config.yaml
encoder_mlp_ratio: 4
encoder_fused_qkv: true
encoder_qk_norm: true
encoder_moe_every: 2
encoder_slots_per_expert: 2
encoder_patch_size: [8, 8]
decoder_widths: [32, 64, 64, 64]
decoder_blocks_per_level: 1
decoder_upsampling: "nearest_conv"
beta2: 0.95
grad_clip: 0.5
Rows from block 4 of the encoder, named by matrix and row number. Each number is 128 + 32 x the weight over its row's rms, rounded and kept within 0 to 255. All counts start at 0. After the name is the row's rms in percent of the matrix's.
# fc2: MLP down (encoder.blocks.4.mlp.fc2.weight, 256x1024), inputs 0-127
fc2.122 102 [ 78 103 145 160 171 127 149  68  85 178  92 143 145 161 160 115 132 139  98 113 145 125  85 142 176  89 135 129 122 104 163 151 134  71  81 154 133  78 167 111 108 128 189 102 236 143  52 171  98 116  97  95 168  84  82 118  92 148  63 143 165 147 143  68 114 114 184  77 149 157 102 126 115 133  97 143 109  77 168 166  67 173 131 126 182 161 133 125 103 127 171 167  72  72 136 113  94  78 103 140 100 106 190 149  91 125 158  70 126 114 161 103  99 116 154 143  97  75 219 165 180 171 137 105 219  83 132 139]
fc2.123 105 [137 118 112 107 144 139  92 118  90  92 180 174 166 156 115 106 116 160  69 161 195  47 123  86 158 120 109 105 142 129 103 154 157 102 103  38 150 121 116 170 137  23 137  92 122 172  96  93 138 116 140 150 148 169 138 116 144 135 101 111 121  92 204  85 108 115 142  97 116  94 140 159  87 133 133 103 114 130  51  82 179 115  84 104 132 153  89 156  97 148 126  96 116  86  61 109  89  88 106 101 173 135 119 146 157 166 126 105 142 127 140  96 130 108 143  75 157 139 166 139 176 126 118 144  97 157 196 123]
fc2.124 099 [169 105 137 111 122 150 160  70  96 117  88 152 142 184 186 189 167 173 156  87 153  58 114 177  71 185  90 140  95 149  99 128 124 124 177 103 138 112 103 108  88  82  99 142 126  90 139 117 108 164 130 162 193 169 102 149 125 180 104 140 219 127  91 144  99 153 125 153 188 148 123 130 149 121 174 150 161 154 101 150 116  88  59  99 131 105 167 117 176 145 131 151 135 150 130 149 133 117 133 161 127 172 147 154 181 123 143 107  92 151 117  72 132 108 126 135 109 169 153 156 173 129 138 139  62 143  79 119]
fc2.125 111 [104 151 160  97  86 180 214  96 143  93 165  49 134 137 129  72  58 156  62 161 104  89 202  96 146 107 138 130 146 171 169 128 110  91 187 134 125 125 127  86 169 111 129 110 123 139 147 116 176 118 157 114 140 175 157 139 174 130  76 142 117 152 130 141 126 181 107 127 121 132 123 147  77 161 145 108 184  41 114  80 159 119 120 133 145 110 105 106 122 133 105 102 109  51 138 148 141 146 106 130  57 176 140 107 163 134 126 122 151  88  87 139 151 117 143 176 165 137 118  99 120  96 131 120 114 104  79 159]
fc2.126 105 [ 38  85  84 107 165 144 125 117  32 151 117 140  66 159  81 171 127 102 140 135  77 109 147 110 148  78 154 128 224 104 107 109  88 124 154 109 112 139 124 125 138 115 153 143  96 122 127 157 145 152 130 127  65  70 143 123 123 119  86 153 217 102 103 125  93 121  95 133  88 180 106  94  94  82 128 153 108 127 168 138 162  30 103 202 117 130  87 140 154 127 142 120 169 128 112 124 151  99 123 113  88 138 186 112  78 111 154  97 157 113 102  87 147 153 132 106  89 112 145   7 158 122  92  87 180 108 175 132]
fc2.127 102 [117 127 161 106 141  89  98 196 188  90  59 170 159 112 146 125 125 177 122 144 165 129 158  86  73 117 118 198 107 132 129 156 139  81 134 133 141 160 121 111 111  65 176 167 167 106  92 133 188 116 106 190 159 145 131  57 160 110 126 201  71 169 128 145  71 105 113 124 165 154 158 127 133 153 154 140 121 194 105  72  83 151 143 127 146 148  95  91  71 117 182 110 126 122 101 123 111 110 155 126 167  86 149  72 194 101 155 106  99  57 146 142 150  79 124 183  99 124  98 108 207 147 152 150 142 110 112 104]
fc2.128 103 [114 156 147 156 100 138 216 138 148 128 118 127 139 154 114 140 107 201 119 141  34  99 132  65 150  96 161 207 126 159  94 104  96 118 133 128 112 153 110  40 144 199 117  99 156 134 101 138 114 151 161  84 119 127 178  96 111 137 117 114 155 115 124 181 149 107 109 148 158 141 101 110 125 136 158 142 143 162 129 107  87 129 117  89  95  97  69  94 164  81 135  79 117 181 128 181 105 102 146 109 118 147 123 135 198 126 146 235 103 195 146 154 163 128  98  73  91 121 109 125 155 128 127 127 119 108  62 118]
fc2.129 096 [191  31 148 104 102  97 113 119 180 145 143 163 155 116 136 123 142 140 133 102 131 145 129 133 180 116  81 126 125  88 140 152 126 117 110 106 107 114 146 127 120 123 166 113  93 176 100 156 159 147 119 152 147  90 132  87  96 163 140 122 175 144  94  92 118 103 144 174 154 140 137 169 156 161 104 152 117 128 116 161 100 105 117 121 102 133 122 158 166 122 140 136 118 215 107  93 197 142 153  94  80 119 160 110 162 109 127 131 162  72  53 140 137 163 114  91 150 129 190 158  95 118 205  69 121 132 122 136]
fc2.130 094 [141  77 124 179 100  66 119 120 101  89 171  92 144 141 146 113 157 156  89 149 101 162 162 156  77 188 171 134 130 131 166 140 175  91 164 108 134 131 138 150 139 132 202  98  85 103 175 143 139 146 169 159 160 128  90  72 151 175 152 127  93 144 141  84 125 128 135 107  96 118 118 160  90 137 110  14  95 155 144  87  91 125 164 146 139  89 133 179 104 114 196 142 138 129  66 169  96 156 139 165  80  93 116 132 120 135  90 154 171 113  78 120  81 141 112 104 151 132  94 125 106 114 161  99 118 136 212 115]
fc2.131 101 [199 135 122 150 109 175  97 120  89 155 143 145 167  73 129 133 141  57 119 163 167 163 136 159 127 123 114 127  81 137 138 139 169 131 139 116 152 142 145 121  72 139 149 165 215 140 124 146 143 103 102 140 138 123 174 156  70 137 154 126 116 167 107 133 141 104 140 132 103 166 106 134 154 175 108 122 120  85 119 130 160 117 124 136 110 129 153 107 115 165 136 188 128 126 110 124 119 160 126 141 159 128 130 119  93 122  72  74 131 130 149  82 181 162 144  84 120 178 113 142 138  77 129  87 123 168 167 184]
fc2.132 089 [109 161 130 142 169  49 132 115 113 154  82 143 103 100  91  86 147 105  71 156 148  67 117 139 166 161 113 133  82 174 149 109 149 138 155  95 111  92 108 136 120  98  78 108 107 105 128 156 123  94 166 116  99  84  35 113 131 171  98 114 113 176 131 123 148 103 126 138 124 118 118 134 155 137 125 122  82  87 128 100 148 148 100 153 117 157 109 115  87 178 149 145 142 116 126 115 128 107  95 144 124 135 164 133 121 175 137 187 176 168 108 112 120 115 125  63 122  78 151  95 111 129 132 125  60 117 165 100]
fc2.133 102 [ 62 163  80 108 155 104 127 147  82 115 135 126  59  80  84  94 150 107 107 122 114 118 149 226 130 112 146 182  80 125 162 119 135 139 173  79 144 195  92 152 127  72 165 116  78 102 106 109 166 174 125  94  98 159 103 123 152 177  84 122 130  76 127 142 117 172 124 102 125 124 141  80 154  83 144  89  63 131 176 157 101  94 114 166  99 122 177 119 122  60 123  76  97 116 154 100 171 142 144 172  81 156 101 197  73  77 135 126  93 130 157 105 124  79 115 133 141 159 173 127  83 169 105 133  87 117 172 119]
fc2.134 102 [ 69 159 115 116 170  69 102 129 176 171  67 119 113 121 163 139 178 108  88 134 123 103  84 149 146 182 132  81 124 121 106 209 186 116 151 147 120  93 115 131 127 142 119 158 119 159 139 169  43 176 123 123 169 131 166 113  86 146  31 153 160 140 121  93 159 113 139 129 136 141 104 169 108 108 135 153 120 150 116  88 131  96  63 164  86 117 143 164 185 192 154 189 150  86  60 154 127  99 104 160 110 144 119 153  72 118 114 132 140 140 116 128 117 127 140 115 150 165 135 164 124 150 105 171 130 156 158 161]
fc2.135 106 [123 166  94  93 127 115  86 110 148 101  92  65 158 121 129 123 128  99 166 118 147 119 184 127 128 130 113  91 120  80 125 166 182  71 158 211 156  99 120 152 123  88  83 166 164 111 170  90 131 132 151 131 152 195  92 200 139 113 123 143 126 156 140 130  89  84  45 124  99 140 163 142 102 123 159  63 137 115  74 158 119 161 112 119  86 119 100 125 129  84 111  84 113  81 126 135 111 145 135 108 104 127 125 132  91 127 111  73 146  98  89 197 128 104 139 112 131 187 131 124 125 152 172 128 103 143 106 194]
fc2.136 107 [ 96 114 157 147 138 103 167 130 166 126 102  94 155 124  65 175 164  68 124 149 105 194 164  97 115 107 116 108 181 111 179  86  85  88 122 137 119 146 140 159 146 213 113 152 108 152 126  98 136 113 115 128 110 126 170  96 152 151  70  86  60 146 158 135  81 119 147 149  64 115 145 102 189  86 142 172 177 189 127 103 136 145 112 102 115 138  42  92 159  98  75 111 143 113 140 113 150 128 123  74 101 116 113 151 120 119 158  48 123 130 163 147 161 101  93 106 116 119  99  94 113 141 104 112 168 201 161 158]
fc2.137 097 [116 189 110 108 119 171 199 167 157 114 141  93  82 118  99 103 121  75  75 115 120 144  69  92  55 132 114  75 126 166 113 129 144  92 148 137 164 139 142 173 127 120 123 135 130  97 161 109  86 207  96 164 100 145 116 153 127 175 127 130  88 140 141 103 158 160 119 141  95 104 110 146 133 165  82 118 140 106 159 107 171 114 146 144 102 105 109 114 117 121 142 143 119  84 142 107 126  98 133 138 148 153 100 135 114 128 121  81 149 141 134 193 153  95 136 186 174 129 175 132 154 153 152 149 109 155 152 173]
fc2.138 093 [168 123 112  96 126 114 111 113 139  96 151 134 109 129 115 130 155 122 152 115 124 128 119 162 142  47 149  88 116 165 159 144  75  81 142 146 125 170 150  62 131 132  89 174 104  78  83 166 123 102  99 135  89 140 104 108 134 116 109 145 128  96 144 128  91  96 148 117 129  61 126 154 134  85 127 110  63 151 119 139  85 175 116 197  96 178 107 144 116 170  85 177 229 120  90 189 145  91 114 124 108 158  99 111 201 108 104 132 145  88 109  64 130 145  91  95 170 108 167  97 160 126 104 137 126 145 138 121]
fc2.139 092 [111 109 152  84 160 129 133 109 126 111  71 185  98  40 179  94 141 136 110  85 198 145 148 134 142 175 119  86 132 101 138 159  53 112 154  78 103 120 117 126 107 118 102 151 101 123 144 132 119 135 141 119 179  82 142 101 193  99 102 196 128 132 145 116 195 119 179 156 102 172 122  82 176  34 138  60 142 114 110  78 139 184 129 118 200 146 126 163 116 118 107  92  95  31  99 163 158 134 133  81 130 139 101 122 111 152  79  95 159  69 203 189  95 126 143 118 160 130  69  90 157 156 129  81 122 114  99 101]
fc2.140 099 [156 160 106 157 156 141 102 173 142  97 162 183  95  19 126  92 177 131 145  96 112 118 187 151 132  79 126 179 180 107 148 123 192 149 107  55 113 112 183 144 117 162  80 105 144 151 117 107 153  73 131 151 129 143 134 175 107 165 154 110  84  66  95 122 146 174 106 158 113 111 180  94 180 113 109 121 104  62  89 155 110 136  92 122 128 198 112 140  73  89 100  83  80 154 111 107 137 187 105 186 179 148 153 109 158  28 105 115  90 151 177 147 156 190 115 167 165 108 111 171  71  97 175 125  90 201 147  94]
fc2.141 098 [119 162 150 129 129 109 139  95 103 131  88 118 137 127  25 122 124 109 129 116  51 149 118 200 123  83 146 154 138 131  86  95 133  95  97  95 120 158 163 120  88 124 148  57 121 136 193 116 140  40 175 129 125 127 105  83 165 137  95 113 113  93 119 165 125 166 157 100 125 168 122 141 109 190  71 194 137 143  92 169 133 107 125  82 102 143 115  95 112 109 112 161 130 102 116 111 193  69 192 118 111 109 202 154 179 135 147 121 105 146  80  67 117 121 108 100 120 138 121 199 160 104 116 147 150  99 139 153]
fc2.142 106 [168 113 148 140 176 110 158  69 147 154 100 146 143 156 183 134 127 145 149 110 126  86 123 137 139 168 171 137 119  54 115 151 133 156 146 138  53 138 109 148 143 149 136 164 161  68  77 134 121 137 136 134  94 110 132 159 117 178 165 123  98 142  80 129 138  58 112  99 137 129 153  99  94 171 185 117 118  86 178 154 162 102 156 137  88 157 165 131 105 113 172 176 145 166 152 129  74  79 153 180  78 162 120 157 134 165 107 114 139 137 137 175 133  94 115  56 141 142 152 140 118  96 122 109 183 115 106 156]
fc2.143 108 [156 120 130 132 140  41  97 136  91 229  85 128  87 120  98 146 142 123  78 152  87 131 109 153 111 146 150 123 187 151 123  93  95  84 128 143 147 106 144 119 114 116 136 133 148 134 116 141  57 109 151 110 144 122 132 179  91 133 108 110  96 105  95 130  77 143 140 153 200 141 130 169 147  87 105 158  42 106 127 129 165 105 155 148 147 157 125 144 139  95 131 111 135 131 160 140  77  98  96 165  89 118 155 138 110  81 155 136  97 107  97 160 158 157  91 123 148 172 175 215 146 159 121 107 119 140 158 150]
fc2.144 108 [163 129 144 138 112  60  71  97  66 136  86 132 104 162 122 106 119 178 132  74 164 140 166  98 169  95 166 139  46 168  85 140 231 149 141 111 158 110 107  76 100 135 135 107 150 199 145 143 111 162 138 136 146 135  65 132  83  89 103 131 179 164 101 105 168  94 149 106 153 111 156 126 158  98 132 142  95 179 111 203  65 131 160 195 136 177  94 139  69 144 130 129 174 148 125  99  66 114 112 118  99 133 119 117 117 120 189 173 127  61  61 105  95  91 129  57 123  76  99 110  84 125 107 116 141  90 167  96]
fc2.145 093 [160 107  94 130 136 115  42 147 128 103 185 103 133 135 124 145  97 158 137 131 104 152  99  23  72  84 189 188  90 125 102 140  88 112 146 135  96 120 137 106 142  56 189 188 128 123 116  84 133 101  86 162 154 139 106 136  74 134  75 115 185 171 117 141 106 156 106 117 113 134  99 113 172 160 115 135 111 152 123  58 109 133  83 101 128  70 160 127 137  87 197 126 109 152 157 122 112 171 156 155  69 151 148  79 103 165 118  87 150 165 183 111 143 109 189 115 114 105 142 103  95 158 138 153 116  92 102 140]
fc2.146 092 [185 205 146 112 160 109 179 147 109 148 147 130 103 128 139  89 139  96  91  77 121 175 103 138 111 166 110 193 131 104 101 130 195 161 114  89 137 157 137  87 109 122  97 142  92  85 126 119 123 144 136 130 105 119 124 111 109 126 160 155 138 195 110 142  91 126 137  65 119 150 158 163  69 116 127 130 103 144 206 161 150 136 133 136  99 149 164  80 134 145 102 135 153 136 138 152 138 118  81  99 163 131  99  98  88 134 132 167 167  96 125  78 125 106 116  86 130 108  77  74  41 169 135 115 146  72 144  86]
fc2.147 089 [128 192  92 122 103 157  95 135 117 122 156 146 122  71  82 160 165 143 157 121 141 118 114 140 184  58  95 160 130  71 146 102 115  55 165 137 171  72 106 121 105  69 135 160 132 160 133 133 107 141 122 122 153 115 141  39 165 118 140 145 100 184 143 145 101 148 181  58  88 116 147 118  98 141  99 174 137 158  96 105 181 135 161 121 136 117  80 130 180 124 154 110 193 184 136 110 206 139 179 146 169  99 145 162 156 124 139 127 138 112 147 129 150 143 111 100  99 162  84 173 123 103  97  44  72 136 124 125]
fc2.148 104 [ 77 117 130 151 173 166 148 115 146 103  99 147 116 135  52 174 165 160 123 137 130 138 144 110 150 103 131 162 117 110 148  98  95  81 139 156  78 126 157  88 141 113 142 164 219 172 127 202 126 130  87 113  85 172  94 126 190 144 141 127 125  89 116 159 112 161 136 180 143 112 165 111 144 128 142 151 125  91 129 145 137  86  88  72 158 123 140 125  99 113  92 153 172  99 127 184 154 163 135  99 177  68 123  98 124 141 123 129 143 163 150 173 195  99 158 148 151 165 121 178 173 145 168 155 122 145 146  87]
fc2.149 087 [118 119 177 120 158 123 105 105 112  91 137 134 129 124 140 153 173 119 114 116 107 183  91 166  93  33 140 110  40  72  88 141 119 144  58 137 157 137 131 155 124 133  99 118  92 184  96 174 149 154 128 109 144  77  88 110 101  94 206  90 127 157 108  98 129 198 143 133 159 154 125 172 212 106 134 125 146 113 101 156 177 110 148 124 129 117 137 167 114 119 146 133 139 142  87 147 120 153 126  75 161 144 112 127 104 157 112 176 150 180 172 127 102  69  97 128  61  71  72  95  54 131 132 149 163 103  89  75]
fc2.150 105 [116 217  99 124 150 111 132 160 163 129 102  74 106 137 123  91 134 148 111 152 154 159 119 164 194 125  85  81  99 102 145 157 141 125 146 141 129 173 106 177 118 106 135 117 135 156 139 131 126 157  74 158 108 137  96 155  84 119 135 184 133 170  93 165 146 168 120  97  99 162 161  66 159 131  88 165 140 185 131 126 104 138 147 149 142 209 116  81 125 153 178 137 160  82 126 145 163 108 133 106 172  74  65 151 124 123 153 190 114 154 114  99 157 139  70 124  91 118 108 108 142  84  95 116 138  67 128 126]
fc2.151 098 [131  65 142 122 144  84  84 109 129  70 125 110 191  77 118 151  99 107 117 146 140 107 112  79 131 115 172 142 206 129 126 171 137 137 162 129 114 129  88 110 109 136 111 155 160 174 124  50 117  79 116 126  70 132 111 102 150 195 142 130 124  94 140 152  85 104  78 137 159  95  89 191 164 106 112 117 146  88 108 138 107 120 140 109 193  87 185  88 153 187 119 106 168 116 143 108 130 125  90 149 126 129 143 174 153 127  57 118 141  87 144 161 147  38 158 122  98 142 154  60 178 149  77 124 127 117  99 131]
fc2.152 104 [164 110 141 120 141 120 122 130  80 165 169 169 102  89  70 131 144 133 134 137  84 103 104  83  88 131 125 123 102  91 159 112  77  96 145 131 139 198  70  43  93 100 173 119 103 103 154 136 148 116 144 135 166 132 111 118  80 103  91  87 110 115  84 131 136 134 153 113 110  77 120 139 142 122 104 100  88 160 138 123 124 163 117 128 109 118 172 194 141  56 130 127 139 133 143 150 121 105 154 148 124 202  94 175 153 110 155 171 161 142 159 114 171 151 152  83 119 123 140 111  74 170 101  75 137  67 130  20]
fc2.153 109 [ 83  99 116 122  89  93 140 101 136  83 127  80 151 128 180 125 140 164 202 110 154 143 139 125 128 134 115 122 111 125 177 157 152  95 142 132 116  96 163 125 188 144 161 130 120 143 126  71 143 144 131 128 137 164 104 132 161 129 143 103 123 151 110 118 134 141 129  60  93 123 107  91 126 134  96 107 181 153 144 133 142 124 103  71 157  78  96 112  77 185  93 121 102 161 119 130 106 154 172  81 163  74  87 166 122  99 155 106  98 117 108 130 111  95 119 165  80  91 123 162 100 138 171 122 180 111 106 159]
fc2.154 106 [ 91 143 147 119 138 110 117 155 141 105 170 115 139  79  80 153  74 135 138 153 188 182 153 138 162  55 118 131  72 111 142 147 156 147 123 132 106 187 121  87  90  79 103 150 140  97 158 126 123 178 194 125 180 117 186 184 128 144 197  99 120 107 141 107 127 137  92 122 159 127 159 179 184  83 141 135 185  74 112 115 155 136 146  72 126 118 124  89 124  86 104 133  95 174 115 134  98 187 129 125 138 166  79 120 109 143 107 164 218 157 182 115 151 137 192  80 151 114 120 134 130 148 127 111  92 173 121 104]
fc2.155 101 [189 150 113 120 112 184 183 181 164 106  90 147 178  76 164 157  74 175 122 117 143 104 122  78 125  58  64 160 167  77 129 155 131 120  89 140 126 160 123  86 193 118 105 188 132 149 103  90 140 175 138 140 200 196 157 106 152 145 151  83 100 148 118 153 128 103  77 162 142 158 187 182 105 109  93 147 157 152 132  97 143 123 116 114 113 119 152 112 118 200 105 114 138 141 192 125 172 160 110 154 156 139 152 134  89 121 157 123 126 151 152 221 159 134 118 133 166 119 154 156 120 124 144 149 156 136 122 103]
fc2.156 100 [180 179 100 148  25 167 113 127 135 151  84 143 111 136 176 160  76 127  84 162 185 145 174 136 112  99 161 103  70 121 154 124 206 125 119 100  76 102 158 119 183 146 134 192 177 113 125 132 133 109 113 130 128 149 167  98 150 106 132 107 131 137 105 151  65 109 113 209 167  88 161 137 114 188 170 117 161 122 130 109 125 108 135 179 135 154 167  95  82 105 152 107  88 102  57 104 121 168 160  84 169 155 115  99 118 131 143  97 112 132 145 152  96 180  97  75 149 149  81 107  78 126 175 169 207 124 128  79]
fc2.157 107 [123  90 119 168 181 146  78 124 117 138 146 100 147 190 130  65 136  92 100 164 144 144 185 120 117 119 164 125 118 143 124  71 103 178 100  91 159  92 110 133  98 107 139  26  95  57 136 111 120 134 140 132 140  96  98 233 104 123 146 131  96 107 145  99  95  79 147  85  90 142 109 142 110 147 137 185 120 166 139 105 170 146 111 133  90 127 161 159  91 125 147 130 174  56  83 141  19  84  82 109 125 133 122 111 164 117 112 127  94 162 119  66 125 124 119 120 175  64 135 115 145 105 125 154 128 107 162 127]
fc2.158 111 [157 166 139 136 143 132  68  90 140 107 115 147  98 114 115  70 139 121 115 183 165 130 106 121  86 141 125 136  82 110 118 128 167  80  87 131  99 135  78  91  93  52 124 123 117 104 123 149 108 152 178 122 149 116 127  67 109 159  61 142  54  82 123 132 155 136 107 119 117 168  93 110  98 128 133 119 117 148 166 127  76 124 180 195 121 152 150 121 116 104 103 178  98 150 121 157 114 115 124 158 113 161 123  92 131 100 135 118 123 108 113  67 173 127 106  91 175 132 160 132 142  94   0 100  62  69 161 124]
fc2.159 093 [120 122 161 162 110 200 142 131 149 124 120 131 125 179 123 144 121 122 109 153 111 119 210 170 116 199  99 136 137 106 150 106 140 162 105  57 124 116 100 151 140 123 113 176 124 133 113 131 156 186 204 148 147 171 123 109 114 141 109  97 110  54 141 194 157 184 108 150 128  96 120 100 112 155 132 171 107  93 150 180  78  87 187 143 159 100 151 104 110 167 176 148 107  88 156 154  69 149 174 152 133 107 169 155 131 163 123  65 176 167 175 138  66 113 113  98  22 171 114 127 144 154 147 109 126 142 138 114]
fc2.160 100 [153  54 139 166 129  97 184  97 198 139 105 160 176 141 150 189 168  73 117  86 101 177 112  59  78 125 105 183 144 164 155 128 132 155 174 163 151 144 152 124 131 153 147 189 110 130 106  84 116  83 138 159  93 150 112 143 140 138 135 139 122 124 151 207 222 119 176  72 148 167 132 112 137 159 142 129 144 105 114 114 135 114 148 154  91 137 151  64 139  41 163 129 136 116 148 142  92 138  96 139 120 127 154 108 115 153 141 127  97  78 121 190 162  76  72 182 159  74 198 101 136 211  25 136 132 111 129  70]
fc2.161 101 [111 138 162  87 135 145 111 152 121 113 147 173  53 122 193 103 111 109 118 114 144 127 137 110 132 129  88 104  97 135 160 107 114 111 139  99 137 126 155  71 127 141 135 117 151 130 151 139 106 113 184  85 126  85 119 143 101 119  88 139 164 150 127 131 149 153 193 103 131 171 128 144 128 121 108 127  95 130 126 163 120 138  97 149 159 148  92 168 131 109 140 109  82 102 158  50  84 162 143 143  98  95 148 103  94 143 129 168 116  87 117 109 100 142 142  46 199 123 131 102  98 126 119 113  74 139 116 132]
fc2.162 096 [150 162 119 140 120 115 153 151 104 156 185 107 133 150 138 142  98 108  70 165  85 174 127 122 135 188 136 152 145  91 151 193  99 131 116 152 123 102  70 110 163 109  84 119  35  71  78 144 188  87 157 164 106 108 137 123 159 145 140  85 136 131 107 114 136 187  93 141  97 131 138  65 136 156 187  65 162 145  86  74 124 131  69 125 125 141 117  94 187 152 119 121 118 172 112 104 121 175 153 133 102 102 129 184  98 106 128 169 135 140 107 143 143 142 111 169 145 147  63  99 107 156 170 136 165 121 140  89]
fc2.163 097 [170 153  73 154 192 180  93 115 100 169 112  95 182 132 129  98 100 158 154  92 167 144  79  86 138  80 149 145 135  89 149 135 153 127  99 137 162 148 204 119 146 146  77 124 132 161 106 121  68 132 111 104  89  95  75  89  92 121 164  97 150 150  83 115 149 137 131 105  91 117 137 110 138  76 158 156  97 141 117  87  54 121 132 122 149  67 169  72 101 184 101 186 131 125  85  91 113  82 140 103 137 165 154 127 121 150 111 132  82 140 194 109 132 115  84  84 125 131 109 149 108 170 138  90 128  99 163  84]
fc2.164 091 [ 85 147  77 130 123 158 134 170  84 147 160 141 148 122 111 121 105 162 143 175 123 108 190  71 104  91 113 128 175 179 133 123 171 113 178 174 126  73  67 150 148 176 136 152 143 135 149 127 145 129 119 123 140 145 107 113 136  99  82  68 128 160 188 126  93 105 136 140 114 167 132 143 144  79 154  87 188 106 117  88 102  75 105  62 119 137  74 142 129 118 165 127 155 135 178 179  88 120 145 124 130  78 100 174 128 100  85 120 160  81 142 165 132 114 140 131 155 171 107 225 131 140 134 111 188 160 131 103]
fc2.165 099 [131  91 127 163 218 191 167 119 104  83  97  45  93 136  45  97 148 102 122  71  89 135 138 122 133 185 102  79 114 166 125 133 134 110 128 108 171 148 103 134 131 117 100 136 100 132 109  84 136  86 144 138 212 118 105 111 101 151 147 198 171  83 139 112 126 106 105  89 102 108 111 122 103 145 148 169 164 106 103  96 123 125 135  99 128  94 109 103 133  59 137 114 169 144 149 116 139 137 124 139  69 154  94  79 159 176 191 112 132  81 134 123 109 161 146  95  95 109 149 178 184  90  68 183 126 221 122 136]
fc2.166 109 [ 78 139 152 119  98  77 128  43 100  76 174 109  95 117 117 110 116  80  90 152  95 109 139 141 143 117 171 129 108 118 125  74 129 127 145 140 135 121 125 136 125 141  94  88 110 129 122 116 134 108 136 166 156 122 113 102 108 162 120 126  96 126 135 112 134 104 134 190 130 142 127 138 153 165 130 143  60 159 151 112 215 143 110 153 129 179 141 145 128 111 158  90 144 149 133 156 125 122 103 133  95  67 135  91 163 123 119  68 102 134  73  98 102 123 141  83 121 105 166 126 128  93  93 140  68 127 101 148]
fc2.167 098 [146 135 147 153 143 117 137 113 110 163 114 130 120 121  99 107 130 130 117  81 122 238 138 154 161 123 174  78 169  80 125 117  89 116 122  58 131 167 114 120 135 159 155 113  66 111 105 107 186 155 141 126 172  97 186 180 134 117 131 145 149 142  77 146  86 167 113 129  81 166  42 136 167 123 211  89  98  94 144 136 139  94 109 123 142 141  88  48  75 155 148 147 117 166 115 155 176 107 120  73 121 122 136 153 147 174 121 116 152 130  74 121 163 137  64 160 142 131 128 158 139  59 187 130 111 143  90 111]
fc2.168 101 [ 85  84  94 122 149 179 125 185 147 101 147  74 147 123 124 104 114 160  73 126 123 171  99 124 131  84 121 178 158 168 104 193 141 124  53 197 134 109  91 141 167 122  71 198 170 153 108  81 135 112  54 109 123 167 171 204 191  50 106 144 107 163 118 130 161 158 140  82 112 105 166  98 190 117 133 154 166 160 168 134 185 144 125 105 138 156 135 116  95 108 136 120 134 120 167 168 152 147 165 137 104 118 118  99 108 155 151 123 112  63 165 133  97 138 167 183 202 165 209 105  97 133 111 155 111 122 157 130]
fc2.169 099 [146  93  89 158 112 135 162 121 193 145 117 115 110  91 118 129 118 172 178  88  97 131  84 152 103 129  59  94 125 103 131 123 193 103  80  81  48  98  82 118 122 138 197 130 176 150 120 118 132 150 147  91  94 121  96  72 114  95  49 127  91 129 115 193  83 166 143 132 167 162 146  86 171 132 134 122 106 114 172  86 112  84  80 152 160  62 154 151 116 151 151 139  59 114 131 111 117 102 124 168 128 115 106  52 103 124 140 102  75 144 101  87 141  76 137 160 105 108 172 153 222 136  57 103 158 121 127  99]
fc2.170 103 [138  47  97 140 142 170 161  99 136 139  98 185 109 109 129 174  69 124 128 141 194  84 117 146 138 127 154  99 181 154 143 164 106 126 123  86 148 131 154  79 184  92  97  98 190 153  97 113 128  93 162 183 124 132 147 144 129 174 114 140 121 117 145 136 153 141 189 101  88 100 143 109 166  75 160 120 126 125 138 136  87 113 171 111 126 125 172 135 171 111 131 134  98 171 123 160 140 144 102 134 132  88 167 131 190 100 101 111 112 116 121 221 133 178 122 118 124 108 114 167 155 133 122 106  60 154 118 102]
fc2.171 107 [103 141 142 179 115 174 143  93 161 112 102 159 201 167 123 189 171  74  46 123 141 121 133  65  95  95 154 122 166 106 122  92 116  97  91 117  92 140 148 101 134 115  53  93 129 147 138 160  90  98 119 149  61 207 150 105 130 135 137 110 129 120 150 121 136 106 108 129 145 112  99 188 147 132 158 115 157 113 108 105  71 162 107 116  54 164 128 106 129 156 101 110 130 110 118 157 139 129 181  76 135  82 114 143 182  60 136 111 161 130 102 161 106 107 143 105 146 118  87 141 201  66  88 170 184 192 191 200]
fc2.172 091 [144  91 132 163 164 139 121 126 134 129 111 139 139 102 136  94 170 137 143 139 160 171 122 109 160 143  46 140  86 164 189  70 123 131 126 168 136  87 155 117  98 150 136 145 149 152 135 125 164 169 112 124  87 100 112  92 122 135 115  97 140 103 127 111 115 178 130  96 110 156 100 164 118 113 120 165 125  93  47 166  96 122 108  94  85 158 135  85 115 136  78  98 168  75 117 135  71 138 114  72 182 128 103 142 144 114 103 145 146  83 129 123 123  93 164 154 130 103 111 116 180  91 107  76 112 139  93  99]
fc2.173 108 [175 125 129 143 193 159  98 164 158  83 140  92 150 153 122  98 128 158 134  90 130 134 103 113 171 124 130 116 140 179 192 136 135 130 105 162 159 135  72 127 133 154  99  94 109 120 128 112 143  82 128 148 180 112 202 115  98 171 166 159 144 142 106  72 152 150  91 168 146  80 110 124  89 148 135 125 150 148  84  69 167 114 107  94 150  89 198 139 190 159 101  84 152 171 153  69 130 180 157 136 135 105 121  97 108  79 130 163 123 111 119 138  97 140  53 180 167  88 147 142 110 179 138 130 145 128 154 121]
fc2.174 106 [119 183 123 136  94 129 161 130  55 112 129 126 155 113 115 143 123 144  70 105 184 159 151 153  82 121 150 141 112 146 192 119 129 155 131 103 164 150 118 113 133 163  82 131 122 118  93 105  79  98 122  89 144 111 134  97 161  96 109 139 121 101  69 176 154 128 147 165  92 115 120 133 139  87 147 127 172 113 124 163 104  89  84  59  64 121 104 152 123 140 116 166 104 106 122 156 176 151 111 128 147 173 138 173 140 106 134  55 133 120 150 130 107 132  93  95 143 207 101 105 132 149 164 166 189 189 178 126]
fc2.175 094 [147 173 126 126 105  93 144  87  94 143 133 164  87 127  97 131  85 148 122 153 133 144 123 175 129 128  96 132 167 131 127 145  79 118  84 107 128 139 122 140 109 155 161 152 111 190 106  32 158 160 104 105 127 139 123 123 137 148 145 138 102 140 157 142 117  81  85 155  77 112 117  76 135  87 127 112 121 140 116  80  69  56 200 113  99 162  91 117 130 139 152 160 137 162 143 142  98  95  85 129 108 152 123  76 107 145 110 148 129 160 103 122 186 141 169 104 128 185 144 131 176 154  54  99 129 129 147 161]